Rows from block 2 of a small autoregressive pixel model, named by matrix and row number. Rows with one number belong to one neuron. Each number is 128 + 32 x the weight over its row's rms, rounded and kept within 0 to 255. All counts start at 0. After the name is the row's rms in percent of the matrix's.
After each neuron's rows are labels from the 100 images, of 14976, where the neuron reaches its largest size: "responds to" is what is common among them. Only what is clearly more common there than usual is listed. The data: photos with spoken descriptions (Open Images, Localized Narratives). In brackets: how many of the 100, against the usual share in percent.
# gate: MLP gate (model.blocks.2.mlp.gate.weight, 768x256), inputs 215-255
# fc1: MLP up (model.blocks.2.mlp.fc1.weight, 768x256), inputs 215-255
# fc2: MLP down (model.blocks.2.mlp.fc2.weight, 256x768, transposed), outputs 215-255

gate.108 101 [117 131 113 106 107 107 116 173 159 125 231 195  50 116 112 146 163  71 136 163 152  54  67 160 115 108 131 168  87 185 106 104 135 167 188 136 116 151 114  69 139]
fc1.108 096 [115 111  76 185 150 151 109 106 162 123 138  86 168  70 143 117 101  97  92 107 128 154  91 128 165 114 166 170 133 111 126 128  96 131 118 137 186  79 123 115 141]
fc2.108 094 [101 139 127  63 143 123 158 112 101 132 122 125 129 146 105 108 155  91 140 131 107 210 102 138 117 139  75 125 109  96 110 174 165  99  67 108 160  91 112 137 121]
responds to: text has "holding" (37 vs 16.5); text has "person" (36 vs 16.8)

gate.672 088 [127 145 102 133 103 210 154 167 108  90 115 105 110 185 184 164 105 137 192  79  92 105 123 157 156 176 166  89 139 104  65 159  81 107 156 102  77 166 154 147 156]
fc1.672 094 [161 101 153 150 168  57 120 118 139 163 111 153 156  73  96 112 123 108  88 180 150 172 131  82  94 115  94 173 140 125 172 105 159 167 106 148 164 162 119 101  98]
fc2.672 080 [129 119 122  61 140 123  87 166 143 142 120 115 182 100 105 127 157 138 114 138 101  32  77 133 117 113 183  87 134 121 110 130  97 185 124 143 106 121 134 113 114]
responds to: text has "wall" (41 vs 20.1)

gate.638 107 [108 106 154 148 143 158 149 150 105  84 125 154 147 100 164 101 119 170 172 118 154  92 153  69 141 115 129 147 151 167 152 136 191 116 108 140 192 127  83  79 138]
fc1.638 112 [117 124 192 154 146  78  56  91 101 123 144  93 189 115 140 148  90  74 102 115  90 105 146 126 206  90  65 126 111 134 137 146 141 138 186 127  95  29  45 148 108]
fc2.638 119 [107 111  97 190 105 133  96 150 133 161 125 102 105 129 115 104 144 108  54 168 128 186 104 116 192 150  96 149 152 119 138 224  92 129 143 120 131 112 157 176 141]
responds to: text has "table" (36 vs 12.9)

gate.681 088 [117 172 129 134 110 126 141 147 129 143 133 130 172  85 145 150 147 135 115 170 135 180 139 125 146  89 119 125  92 135 113 100 142 107 111 153 119 142 111 116 151]
fc1.681 093 [142  97  83 148 122 115 127 128 146 131 135 150  78  97 164 127 143 127 153 132  98 179 142 184 133 100 168 197 127 123 149  91 127 128 125 157 118 154 117 112  94]
fc2.681 093 [166 125 178 114 166 110 133 175 121 177 142  97 131 117 112 154  61 123 145 187 105 175 160 164 105 159  68 152 118 154 146 174  68 161 122 105 124 109 142  57 146]
responds to: text has "water" (30 vs 8)

gate.327 120 [143 101 123 116 142 154 115 175 142 102 131 117 135 117  95 134 106 160 160 140  91  87 114 133 106 136 126 116 133 190 174 126 195 160 136 137 141 157  73  97 104]
fc1.327 121 [141 162  96  83 122 143 176 116 134 139 124  97  80 131 121 179 183 104 109 151 134 173 122 142 130  78 141  95 113  86  77 112 102 101 137 141  78 101 159 161 115]
fc2.327 123 [114 130 116 109 118 162 118 133 111 133 146 110 146 145 155 115 234 106  71 131 138 121 132 103 162 152 117 114 104  81 120 133 103  82  82 147  65  98  70 152 143]
responds to: text has "wall" (42 vs 20.1)

gate.68 107 [120 141 129 131 126 112 125 156 126  96 145  67 138 145 145  85 135 106  87 139 110 176 123  98 155 115  98 153 120  91 102 144 145  82  63 130 137 133 123 141 123]
fc1.68 099 [115 129 130 134  97  83  69 162 143 111 165 116 129 133 109  87  92 121 149  99  92 166 120 157  95 144 136 181 126 116 137 174 111  85  83 125 173 153 154 153 130]
fc2.68 095 [131 131 118  93 108 114 122 127  78 110 192 137 153 128 169 131 109 102 144 158  90 104 104 142  80 158 198 138  87 197 139 169  71 106 132 114 142 156 160 127 145]
responds to: text has "grass" (25 vs 9.8)

gate.331 087 [135 129  76 134 158 111 178 172 115 173 167 130 147  87 146 129 113 169 141 149 127  96 161 121 150 145 142  52 146 127 155 109 143  85 119 134 150 166 127  93  95]
fc1.331 071 [122 119 215 117  79 147 100  65 109 100 150 131  77 159 112 109 144  98 116 133 111 145 131 174 153  49 127 167 108 175 148 145 180 101 125 162  81 111 109 161 146]
fc2.331 083 [134 112 124 170 123 115  74 112  87  94 104 100 152 109 156 129 128 147  49  37  81 121  89 142 101  89  95 161 107 116 144 196 130 148 141 145 130 107 130 104 140]
responds to: text has "table" (30 vs 12.9)

gate.320 090 [143 130 141  65 148 177 126 124 114  81 147 159  86 125 148 112 157 106 138 117  94  66 142 127  68 150 141  98 183 132 115 164 165 120 172 102 110 133 127 137  94]
fc1.320 096 [ 97  88 113 107 130 127 127 115 112 170 163 170 177 145 135 138 157 147  93 124 173  89 119 103 170  41 139 127 147  97 123  53 150 174 166 119 180  99 120 128 134]
fc2.320 100 [136  97 143 254 142 121 111  98 128 101 175  91 147  96 145 151 112 153  98 129 132  80 142 145 121 104 189 113 122  79 155  93  92 141 135 177  67 144  99  76 160]
responds to: text has "woman" (27 vs 8.9)

gate.749 110 [133 149 113 126 158 189 152  92 149 119 127 147 179 107 102 107 143 138 121  53  86 124  92 150  76 108 126 140  97 173 121 113 126 112 102 143 157 132 130  91 141]
fc1.749 104 [114 131 146 127 125  28 123 128 132 139  94  76  89 126 155 153 170 126 106 150  90 122 141  87  97  93 122 169 125 125 148 127 131 132 192 127 154 123 138 115 111]
fc2.749 105 [139 114 102 126  60 115 190  97 125 132  69  84 216 117 117 154 147 123 105 118 133  72 186 137  71  99 142 133 134  68 102  77 135 109 111 121 156 149 153 112 141]
responds to: text has "wearing" (31 vs 12.5); text has "woman" (25 vs 8.9)

gate.527 095 [132 176 105 142 163 185 119 148 100 195 133 100 154 183 114 168 115 115  75  91 152 116  97 148 149  82 171 143  80 179 107  79 101 134  54 119 130 125 127 102 115]
fc1.527 085 [133  92 150 183 100 113  92 173 134 108 142 149  79  98 104 115 153 159 120 108 118 148 196  88 147 118 162  83 128  62 151 102 128 121 118 136 104  80 127 130 128]
fc2.527 086 [ 88 149 125 141  97 126 130  98 203 136 101 121 139 154 115 132 142 138 129 156 152  92  91 113 166  72 162 117 191  84  94 131 116 126 133 123 133  82 108  80 151]
responds to: text has "grass" (30 vs 9.8)

gate.252 091 [112 146  98 188  99  63 165 143 163 121 220 181 123 132 162 109 142 148 119  96 136 137 144 139 132  92 177 123 107 120 143 113 168 125 138 110 118 112 127 119 133]
fc1.252 099 [147 108 128 179 159 116 121 131 158 150 104 202 158 116 167  95 111 182 167 166 130 178 164 149  91 150 156 179 140  62 132  68  84 167  72 124 118 100 111 102 111]
fc2.252 098 [121 130 130 102 186 145 168 104 130 142 204  89 105 123 128 100  81 129 191 164 117 138 159 145 139 159 119 134 126 126 144 122 123 183 141 119 112  76 169 125 140]
responds to: text has "water" (25 vs 8)

gate.19 092 [139 124 166 141 136 102 133 162 128 126  82 110 135 105 157  92  93 164  85 150 158 128 170  83 146 131 148 154 200 172  98 148 120 140 107 129 171 116  75 134 108]
fc1.19 097 [134 174 135 189 149 129 122 207 132 154 114  31 166 127  69 138  56 155 106  94 131 139 143 109 128 163 156 141 165 196 117 167 163  54  75 130 167 177  43 136  78]
fc2.19 094 [110 177  71 103 130 148 115 120 145 134 140 137  91 191 159  45  95  61 113  82 133  92 109 106 152 165 121 118 131 125 117 135 123 128 187 131  84 133 158 120 180]
responds to: text has "water" (26 vs 8)

gate.513 116 [124 120 135 152  90 160 132  94 171 124 100 102 120 104 120  92 116 159 190 145  69 119 108 127  79 146 158 144  80 160 137 102 183 153 143 136 170 163 137  80 109]
fc1.513 117 [116 168  88 105 152 152 118 133 137 143 162  46 108 155 182 123  93 112 150 137 121 199 140 118 137 174 124 117 141 112  78 170 158 104 150 116  74  79 112 193 143]
fc2.513 115 [116 139 132  94 120  96  83 151 117 166 169 144 130 117 127  94  95 130  47 112 143 155  67 136 178 131  94  96 138 100  81 230 109  71  83 118 111  68 183  80 123]
responds to: text has "wearing" (31 vs 12.5); text has "woman" (25 vs 8.9)

gate.388 090 [136 124 131 149 137  58 122 126 118 167 145  86 102 143 124 162 132 168  54 155 155 135 136 120 198 145 143 113 159 124 112  61 146 119 106 123 174 126 130 138 115]
fc1.388 099 [142 151 117  93  79 135 179 162  83 147 149 198 115  94  61 137 202 144 116 126 114  71 119 176 133 159  90  80  93 166  88 134 156 192 116 112  82 153 115 143 106]
fc2.388 100 [152 141 108 164 178 142 118 168  91 162 126 173 152 128 109 154 148  96  95 135 165 146 127  79 134 132 179 107 124 120 155 136 124 100 123 108 115 172 121 148 132]
responds to: text has "grass" (28 vs 9.8)

gate.497 103 [135 114 155 145  93  57 192  82 115 143  95 155 125 133  93 140 169 119 131 109 152 100  91 128  54 157 142 180 143 135 122 136 139 124 153 116 152 184  90 157 122]
fc1.497 096 [126 112 143  99 166  95 103 148 147 103 120 129 129  97 124 131 103 166 126 126 156 182 103 130 174 124 122 121 172 107 111 138  81 135 120 140 170 119 156 161 159]
fc2.497 098 [105 143 140  85  84  92 153 138 167  78  54 151 153 140  53 149 141 130 172 115  61 167 114 161  61 123 141 127 113 117 120 200 107 121 162 128 165 166 139 145 115]
responds to: text has "sky" (58 vs 24.5)

gate.170 093 [120 100 129 136 148 146 137 132 130 115 105 101  67 115 205  82 106 125 132 157 107 169 178  97 105  98 109 119 193  90 133 145 109 119 118 139 101  87 118 148 142]
fc1.170 097 [165 132 112 163 119  50 124 166 142 119 126 152 100  90 119 156  97 146 122 115 123 131 141 116 146 107 187 134 133 111 126 100 119 149 126 123 117 149  92 163  95]
fc2.170 103 [174 124 128  72 150 151  79 134 115 125 110  96 164 151 162  93 147 158 214 114 125  87 118 142 104  81 140 130 156  83 113  67 134 214 122 151 117 140  99  97 152]
responds to: text has "black" (25 vs 9.7)

gate.530 095 [112 142 110 112 128  71 128 193 108 158 156  82 160 145 137 134 130 153 162 120 138 136 136 127 132 152 176 132 139 118 100 105 137 133  71  92 118 156 192 145 151]
fc1.530 100 [126 117 161 111 173 118  56  85 138 126 135  94 169 120 103 111 123 100 133 135 114 165 181 153 187  87  81 145 105 129 152 173 188  44 168 145 137 103 143 136 120]
fc2.530 100 [135 103 138 134  93 124 151  76 136 128  90 120 153 149 143 125 116  82 203 157 124  89 125 144 109 133  73 177  93 120 113 113 129  96 153 150 152 129 154 116 124]
responds to: text has "sky" (60 vs 24.5); text has "grass" (26 vs 9.8)

gate.515 097 [108  84 132 136 155  84  45 194 139 123 133 131 162 141 137 166 131 121  69 178 186 143 159 107 111 125 166 157 140 100 109  92 114 144 133 115 175 131  77 133 146]
fc1.515 099 [ 96 124 132 186 153 122 128 150  89  82 172 122 135 127 174 152  96 160 148 162 147 162 169 138 135 126 213 123 136 154 121 153 126 125 148 109 141  86 119 171 118]
fc2.515 099 [122 151  91 138  78  65 141 148 128 109 166 114  87 137 152 122 164 139 123 126 130  71 159  98 151 161 180 117 124 106 142 107  78 167  62 148 126 122 185 138 129]
responds to: text has "water" (25 vs 8)

gate.618 093 [132 111 129 118 125 157 166  86 179 101 121 127  69  97 133 104 124  84 168 134  62 137  82 146 121 142  97 135 160 110 169 155 149  82 123 101 182 126 139 155 125]
fc1.618 102 [126 120 101 122 159 160 121 118 105 150 138 167  51 111 172 139 157 114 148 135 113 174 108 109  46 151 148 104 145 128 124 106 124 177 120 110 116 117 211 140 144]
fc2.618 109 [111 140 148 124  67 108 181  78 122 185 109 114 213  97 131 173 110 162 103 142 111 153 169  97  79 118  82 178 161  85 123  99 136  85  90 121  83 114 127 112 133]
responds to: text has "wall" (41 vs 20.1)

gate.570 107 [ 98 115 113 119 142 186 123 167 111  97 148 126  85 150 102 136 146 139 167 136 137  28 100 122  87 157 114 142 114 159 147 107 190 143 127 139 160 146  74  90 158]
fc1.570 114 [106 136 118 163 136 163 110 149 106 116 134 102 146 113 136 117 148  82 106  75 148 201 141 141 165 100 133  87  67  78 153  98  72 100  99 115  93 105  79 205 134]
fc2.570 113 [117 149 109 144 116  62 139 121 109 159 146 101 133 122 104 103 172 143  98 151 132 110 144 147 176 118  84 110 124 115 125 187  56  60  86 110 127 129 191 125 120]
responds to: text has "wearing" (32 vs 12.5); text has "man" (31 vs 12.1)

gate.163 099 [145 119 160 150 102 116 136 120  95  97 144 128 189 142 111 184 157 142 105 163 161  93 109  97 175 142 140 122 150 113 122 119  74 160  57  85 135 115 114 105 132]
fc1.163 094 [108 108 108  88 108 122 180 124 122 189 152 197 104 151  66 156 150  78 116 138 159 150 122 180  78 117 188 124  84 107 119 153 134 158 115 132 121  79  65 122 116]
fc2.163 092 [123  91 110 122 177  72 141  99 137 120 144 138  73 124 133 104 109  86 160 144 110 121 133 142  88 132 170  94 126 101 116 156 147 121 167 148 117 164 138 158 151]
responds to: text has "sky" (68 vs 24.5); text has "buildings" (27 vs 11.1)

gate.230 090 [167 136 146 102 138 147 184 148 124  85 146  97  98 132 178 145 159 141 188 124  81 110 110 134 139 129 118 104 115 148 159 193 142 127 120 146 135 106 143  89  96]
fc1.230 095 [158 153 136 158 158 119 126 114 135 111 154 134 114  66 152 137 115 159  88 145 101 167 105  69 141  70  95 124 183 132 140 120 133 154 134 149 108 107 104 167  98]
fc2.230 097 [ 98 128 122 135 121 126 168 108 102  60 184 161 102 100  94 124 142 154 104 133  88 199 103 117 112 142 174 126 146 172 101 132  86 111 117 100 126 160 208  86 132]
responds to: text has "wall" (42 vs 20.1)