Weights of a small autoregressive pixel model.
Training: adamw at rate 0.0016, 7200 steps, batches of 128.
Data: trained on photos with spoken descriptions (Open Images, Localized Narratives), 203450 training examples, 4.5 epochs.
Rows from block 3 of a small autoregressive pixel model, named by matrix and row number. Rows with one number belong to one neuron. Each number is 128 + 24 x the weight over its row's rms, rounded and kept within 0 to 255. All counts start at 0.
Before each neuron's rows are labels from the 100 images, of 14976, where the neuron reaches its largest size: "top examples" is what is common among them. Only what is clearly more common there than usual is listed. The data: photos with spoken descriptions (Open Images, Localized Narratives). In brackets: how many of the 100, against the usual share in percent.
# gate: MLP gate (model.blocks.3.mlp.gate.weight, 768x256), inputs 0-85
# fc1: MLP up (model.blocks.3.mlp.fc1.weight, 768x256), inputs 0-85
# fc2: MLP down (model.blocks.3.mlp.fc2.weight, 256x768, transposed), outputs 0-85

top examples: text has "grass" (26 vs 9.8)
gate.253 [119 110  70 162 138 172 110  87  82 167 153 136 127 156 137 143 105 139  99 120 115 160 151 126 132  95 139  69 137 148 104 137 153  89 143 117 155 175 145 144 129 133 142 146 106 116 181 160 155 128 172 102 135 135 124 127  93 115 129 100 126 127 112 111 105 138 135 123 134 144 125 107 132 135 126 164  98 148 128 125 141 125 135  96 121 144]
fc1.253 [110 155  97 145 115 151  87  96  98 160  75 133 139 157 102 107 135 131 102 123 154 133 139 102 146 119 132 115 123 108 121 107 126 111 123 149 132 138 130 157 143 129 140 149  79 166 149 171 131 105 128 131 113 122 156 123 127  97 114 124 111  97 113 153 144 118 111  69 111 134 111 120 151 112 126 119 137 103 131 126 135 102 199 125 140 121]
fc2.253 [109 145 147 152 119 120 133 101  93  90 125 113 110 134 114 135 118 215 160 135  99 120 158 120 131 175 115 117 118 115 118 125 148 115 142 210 134 146 163 177 101 123 114 151 168 111 112 107 155  98  90  89 138 129 160 121 104 141 100 137 154  75 100 220 143 134 101  95 109 109  98 112 130 151 128 141 144 117 132 138 114 142 150 135  98 112]

top examples: text has "sky" (55 vs 24.5); text has "water" (26 vs 8)
gate.77 [120 163 135 161 125 117 102 142 131 106 143 126 100 125 128 146 102 179 141 106 137  92  82 115 124 118 138 110 135 177 117 120 157 158 129 115 131  92 102 123 104 134 143 171  90 128 172 128 111 126 123 135 144 116  98 111 127 148 116 129  97 115 147 204  75 124 126  82 113 143 144 157 128 127 125 134 126 140 114 112 111 145  69 136 123 131]
fc1.77 [137 169 134 149  91 116 159 119 120 124 131 113 139 135 153  93 156  61 127 137 135 129 132  90  85 127 142 124 126 100 122 115  85 173 107 192 115 127 115 186 124  89 128 115 153 125 124 121 111 142 117 155 143 133  87 124 154 141 120 138 120  77 104 130  91 152 145  92 136  92 107 106 145 118 117 107 124 123 130 155 147 136 159 133 103 124]
fc2.77 [133 115 149 166 151 124 143 126 151 126 113 149 143 118 170 122 112 104 166 127 182 107 131 132 147 167 107 142 114 121  84 155 105 137 143 180 102 107 114 111 104 152 134 116 125 142 126 104 143 205 176 149 116 133 122 137 142 103 117 103 123 109 129  89 132 120 100 147 133 148 148 146 136 147 101 114 162 105 185 114 127 153 128 125 146 140]

top examples: text has "woman" (36 vs 8.9); text has "wearing" (34 vs 12.5)
gate.662 [121 150 136 121 129 106 136 105 152 141 138 173 100 144 137  88 131 131 137  66 155 140 101 121 117 183 117 112 137 133 128 158 143 131 129 139 120 126 171 119 161 119 130 142 153 123 116 134 146 123 152 121 154 130 107 150 148 149 113 153 158 154 158 173 127 135 169 129  95  76 147 143 124 121 112 116  93 149 152 140 164 119  82 138 129 143]
fc1.662 [152 146 162 136 137 132 109 122 138 155 120 130 131 142 138 113  80 147 131 141 154 150 137 143  91 144 137 102 143 157 147  94 113  98 101 151 124  83 134 133 158 115 131 150 116 116  91 111 158 138 115 115 136 171 136 124 162 128 108 146 138 113 153 179  99 146 139 130  75  82  98 154 130  93 143 106  98 167 125 144 159 179 111 120 128 158]
fc2.662 [ 91 151 152 148 115 130 128  68  98 154 117 122 123 134 125 153 150 100 111 182 136 114 181 134  75 176 127 133  91 107 122 131 115 142 120 135 133 116  96 118 162 111 113  80  98  98 127 150 105 146 107 140 115 101 138 137 120 130 124  94  91 147 174 159 118 130 137 148 117  87 152 134 149 141 117 148 152 137 123 147 165 111 149 150 116 136]

top examples: text has "grass" (36 vs 9.8)
gate.358 [119 119  90 116 146 140  98  99 103 126 142 161  99 151 171 161 136 134 124 121 119 164 116 175 107 161 126  74 103 152 143 146 147  94 120  98 128 129 162 104 126 138 141 130 206 136 181 151 131 130 131  91 123 156 159 122 136 136 134 107 108 142 162 113 151 122 121  94 159 158 167 125 105 124 122 100 105 110 186 111 120 141  91 116 122  95]
fc1.358 [115 126  93  83 121 119 132  96  92 128 138 115 118 131 168 126 123 155 140 146  72 125 142 153  83 157 145 110 120 116 139 124 145 100 127  93 141 159 140 190 104 125 126 103 192 137 151 112 125 128 123 110 111 152 132 124 143 142 103 131 141 135 135  98 213 147 112 114 131 159 114  98 127  93 129 104 134  88 148 136 108 156 144  97 140  52]
fc2.358 [127 125 100 118  99 127 137 173 103 115 120 110 156 153 134 131 125 136  90 158 110 135 137 127 120 131 113 147 110 150 152  79 150 135 144 109 153 161  93 181  76 135 113 103 164 114  85 145  96 104 130 126 145 151 169 118  88 132  96 156 126  74 107  70 218 110 142 165 130 143 158  79 111  94 144 142 192 107 161 124 108 129 171 124 116 139]

top examples: text has "sky" (49 vs 24.5)
gate.340 [120 134 109 129 144 115 123 116 134 180 142 123 100 102  90 138  91 116 152 159 165 114  89  70 107 151 169 106 127 125 127 108 108 151 104 104 140 154 118 109  99 157 127  94 110 124 170 139 114 105 106 143 152 115 146 123 118 140 144  80 119 145 145 130  92 113 104 141 103 135  98 115 126 118 140 108 117 157 134 137 123 143 119 153 105 154]
fc1.340 [138 100 145 157  95 133 122 132  67 126 146 172 176 135 144 128 120 106  90 130 114 100 128 120 133 117 126 151 116 108 138 196  95 113 114 116 124 104 159 129 151 149 129 120 153 131  71  77 101 178 117 135 143 158 106 146  99 135 110 144 137 129 113 147 160 113 146  95 135  81 133  93 111 120 134 140 111 164 103 159 169 145  95  99 112 154]
fc2.340 [150 120 101 142 155 156 109 110 115 149 103  91 127 124 126 112  95  99 123 144  92 161 101 106 138 147 103 130 115 123 131 126 128 174 119 129 123  85 156  98 157 147 120 117 128 117 136 123 109 117  98 158 120 129 138 135 123 140 121  54 142 134 102  79 138 143 143 142 148 100 127 116 132 130 134 101 127 146 133 128  85 138 101 118 154 115]

top examples: text has "grass" (31 vs 9.8)
gate.636 [113 140 145 110 190  61 145 156 125 102 110 171 112 118 143 134 110 181 159 108 141  88 160 168 135 164 126 109 113 151 128 125 147  90 130 108 123 192 128 123  95 117 132 117 155 137 180 122 136 187 137 150 124  93  95 144 120 119 150  80 118 148 100 141 139 106 128 157 135 144 128 140 110 135 109  73  91 123 112 128 123  83  91 158 181 153]
fc1.636 [111 134 106 151 169 105 128 159 131 110 153 163 106 135  99 118 106 129 151  96 141 110 145  68 173 105 150 132 145 182 101 127 125 124 122 121 115 172 135 111 108 124 119 166  91 136 152 122 122 151 120 148 146 108 106 137 135  98 148 117 122 136 155 120 170 113 134 110 123 132 170 143  94 127 104 150 118 109 105 115  82 118  97 146 170 127]
fc2.636 [108 147 105 150 132 148 137 114 115 136 118 142 112 101 115 117 126  78 149 100 124 154 153  57 158  89 140  96 148 128 123  97 127 130 142 124 106 174 153 153 156  95 138 162  89 123 167 138 122 135 136 154 145 106 161 110  91  98 168 164 137  76  88 146 152 146 123 103 122 140  90 103 104 118  89 108 134 142 119 114 124 146 148  92 124 123]

top examples: text has "sky" (65 vs 24.5); text has "trees" (61 vs 27.2); text has "buildings" (29 vs 11.1)
gate.31 [118 115 105 180 159 152 128 129 141 171 148 142 140 103 117 152 133  80 140 117 175 126 137  71 152 145 151 108 135 128 114 157 108 132 105 157 112 103 153  89 172 122 157 151  83 144 128 172 143 145 152 153 141 114 118 121 114 130 160 102 106 138 117 114  98 100 117  88 146 150 144 110 135 126  85 131 186 139 170 135 111 127 103 145 130 113]
fc1.31 [160 128 152 110  66 102  78 162 131 120 106 112 129 150 153 153 102 129 140 153 118 117  88 141 101 115 129 144 131 136 115 123 128  99 144 153 106 114 133 151 125 152 114 150 122 117  77  82 159 146 115 112 124 140 139 119 116 131  79 157 128 138 132 113 166 139 133 152 110  75 129 141 131 138 152 161 128 121 106 114  94 127 124  91 174 162]
fc2.31 [111 129 109 119 117 139 102 104 113 159 127 137 153 138 100 157 138  92 184 126 140 131 137 122 134 149 142  77 126 121 123 126 122 116 122  88 141 104 147  97 207 122 150 146 117 167 168 155 127 125 111 141 107  82 166 108  76 106 155  81 154 190 136  82 171  90 168 145 142 118 172 122 120 145 134 139 178 149 121 120 148 139 135 101 110 101]

top examples: text has "sky" (58 vs 24.5); text has "buildings" (27 vs 11.1)
gate.54 [126 128 148 107 151 133 145 146 147 129 151 102 125 154 124 129 105 178 159 150 101 125 111  97 122 156 128 139 149 120 130 136 103 167 132 117 115 132  95 132 121 107  93 128  89 129 152 112 133 125 103 142 150 156 126  85 134 160 147 164 163 151 142 125  80 130 131 119 153 134 193 108 126  95  96 109 141 138 133 125  89 117 122 147 140  95]
fc1.54 [132 125 142 171 146 114 144 129 147 108 154 160 124 123 134 112 123 153 153 156 110 162 101 124 143 128  67 118 151 149 110  92 133 139 109 116 138 128 136 100 134 163 113 159 128 152 131 144 121 142  98 125  98 139 158 119 102 155 171 135 206 146 135  87 131 119 118 137 133 202 119 118 128 109 114 137 134 130 123 117 126 138 156  98 139 126]
fc2.54 [129 124 172 174 107  93 167 116 155 145 160 164 129 118 109 133 117 132 123 129 164 111 130 130 123 120 114 106 132 165  84 144 139 100 146 118  80 145 132 133 129  82 118 113 177 118 166 125 149 131 122 113 133 151  98 143 103  62 115 155 146 126 171 152 113 124 107 133 104 138  94 125 144 160 107 124  78 105 113 124 158 133 138 134 131 143]

top examples: text has "grass" (36 vs 9.8)
gate.580 [105 142  80 142 132 146 119 120 100 113 129 124 100 102 154 149 151 137 130 123  79 199 127 152  57 137 136 119 126 165 104  76 126  95 134 111 118 111 136 141 129 171 120  89 173 135 132 150 124 127 192 100 149 144 149 112 114 141 105 149 140  79 182  83 145 138 115 140 142 126 134 105 138 122 152 105 119 117 161 106 181 125 126 126 115 129]
fc1.580 [120 119 130 121 162 156 119 121  96 120 116 118  98 120 205 152 138 162 122 127  85 149 100 133  61 138 151 116 125 176 147  94 123 101 121 107 115 115 120 160 123 161 139  84 161 106 120 159 117 183 127 128 142 151  82 133  92 100  83 133 149  76 170 104 117 136 145 169 147 139 142  67 111 123 141 116 100 117 151 118 180 136 103 127  99 137]
fc2.580 [133 111 108 130 145 119 157 152 161 117 118 193 157 127 149 161 143 127 115 142 136 147 161 112 140 123 130  78 127 143 124  83 140 100 157 124 138 129 106 176 100 164 129  84 114 142  90 119 151 155 107 174 132 160 154 131 135 104 158 162 173 105 106  89 159 128 115 142 112 141 150 118 143 148 170 146 120 104 139 157 123 136 141 127 140 132]

top examples: text has "woman" (25 vs 8.9)
gate.205 [140 121 162 117 110 181  98 140 127 106 108 101 112  82 149 132 116 119 131 158  87 151 126 108 130  97 145  97 145  98 110  97 122  94 120 122 113 114 139 138  85 140 136 107 151 154 124 119 126 116 106 137 142 142 161 137 128 136 128 157 136 151 162 125 163 120 116 118 130 130 127 124 148 164 157 129 157 137 151 136 146 140 121 156  86 121]
fc1.205 [131 149 106 144 140  99  98 108 153 153 121 169 127 150 130 147 124  92 168 116 134 103 119 103 147 120 142 131  96 153 156 128 132 133 115  93 159 127 122  71 132 133 140 102 123 114  93 187 120 128 122 130 132  67 137 119  84 136 122 136 146 164 101 121 118  80  90 112 121 129 128 102 107 123  91 161 128 166  96 146 116 109  91 111 105 141]
fc2.205 [191 119 181 136 116 110 116  95 103 155 124 127 137 135 112  72 116 108 138 100 107 136 116 128 141 145 139  92 116 137 114 149 146 133 163 123 144  99 201  94 117 114 122 116 152 135 163 116 132 101 122 170 121  85 144 122 127  99 142 125 161 140 110 142 134  97 141 107  97 165 169 112 139 132 100 133 127 115 149 118 118 118 148 119  98  95]

top examples: text has "sky" (54 vs 24.5); text has "water" (29 vs 8)
gate.346 [126 171 140 119 150 128 166 129 123 102 123 155  87  96 122 138 118 157 112 134 137 117 165 119  82 122 107 107 122 128 134 102 132 166 145 130 109 155  98 142  83 107 130 123 157 117 117 111 112 174 126 142 151 156 124 126 130 162 154  82 103 109 138 101  73 137 138 134 141 167 121 110 104 125 149 134 130 116 134 164 158 131 147 115 143 150]
fc1.346 [135 103 150 151 142 135 181 128 117  86  96 121 142  91 170 148 123 154  97 127 112 117 129 121 123  97 124 112 125 136 128 103 123 106 145  74  91 107 117 124 130  92 148 157  96 148 121 123 116 190 151 131 140 181 122 100 119 133 128 132 127  94 114  99  88 151 137 100 168 154 132 147  94 131 120 153 132 138 128 137 171 131  94 145 167 118]
fc2.346 [129 156 141 134 117 157 120 171 164 122 141 113 152 118 128 116 133 124 149 142 136 129 112 148 119 108 119 154 116  91 162 166 113 109  98 203 136 128 104 126 110 129 132  88 126 123 144 117 113 103 119 156 141 102 157 108 124 121 115 151 151 156 126 118 113 117 143 159 167  87 148 113 130 148  96  92 140 126  97 115 104 117 152 119 103 129]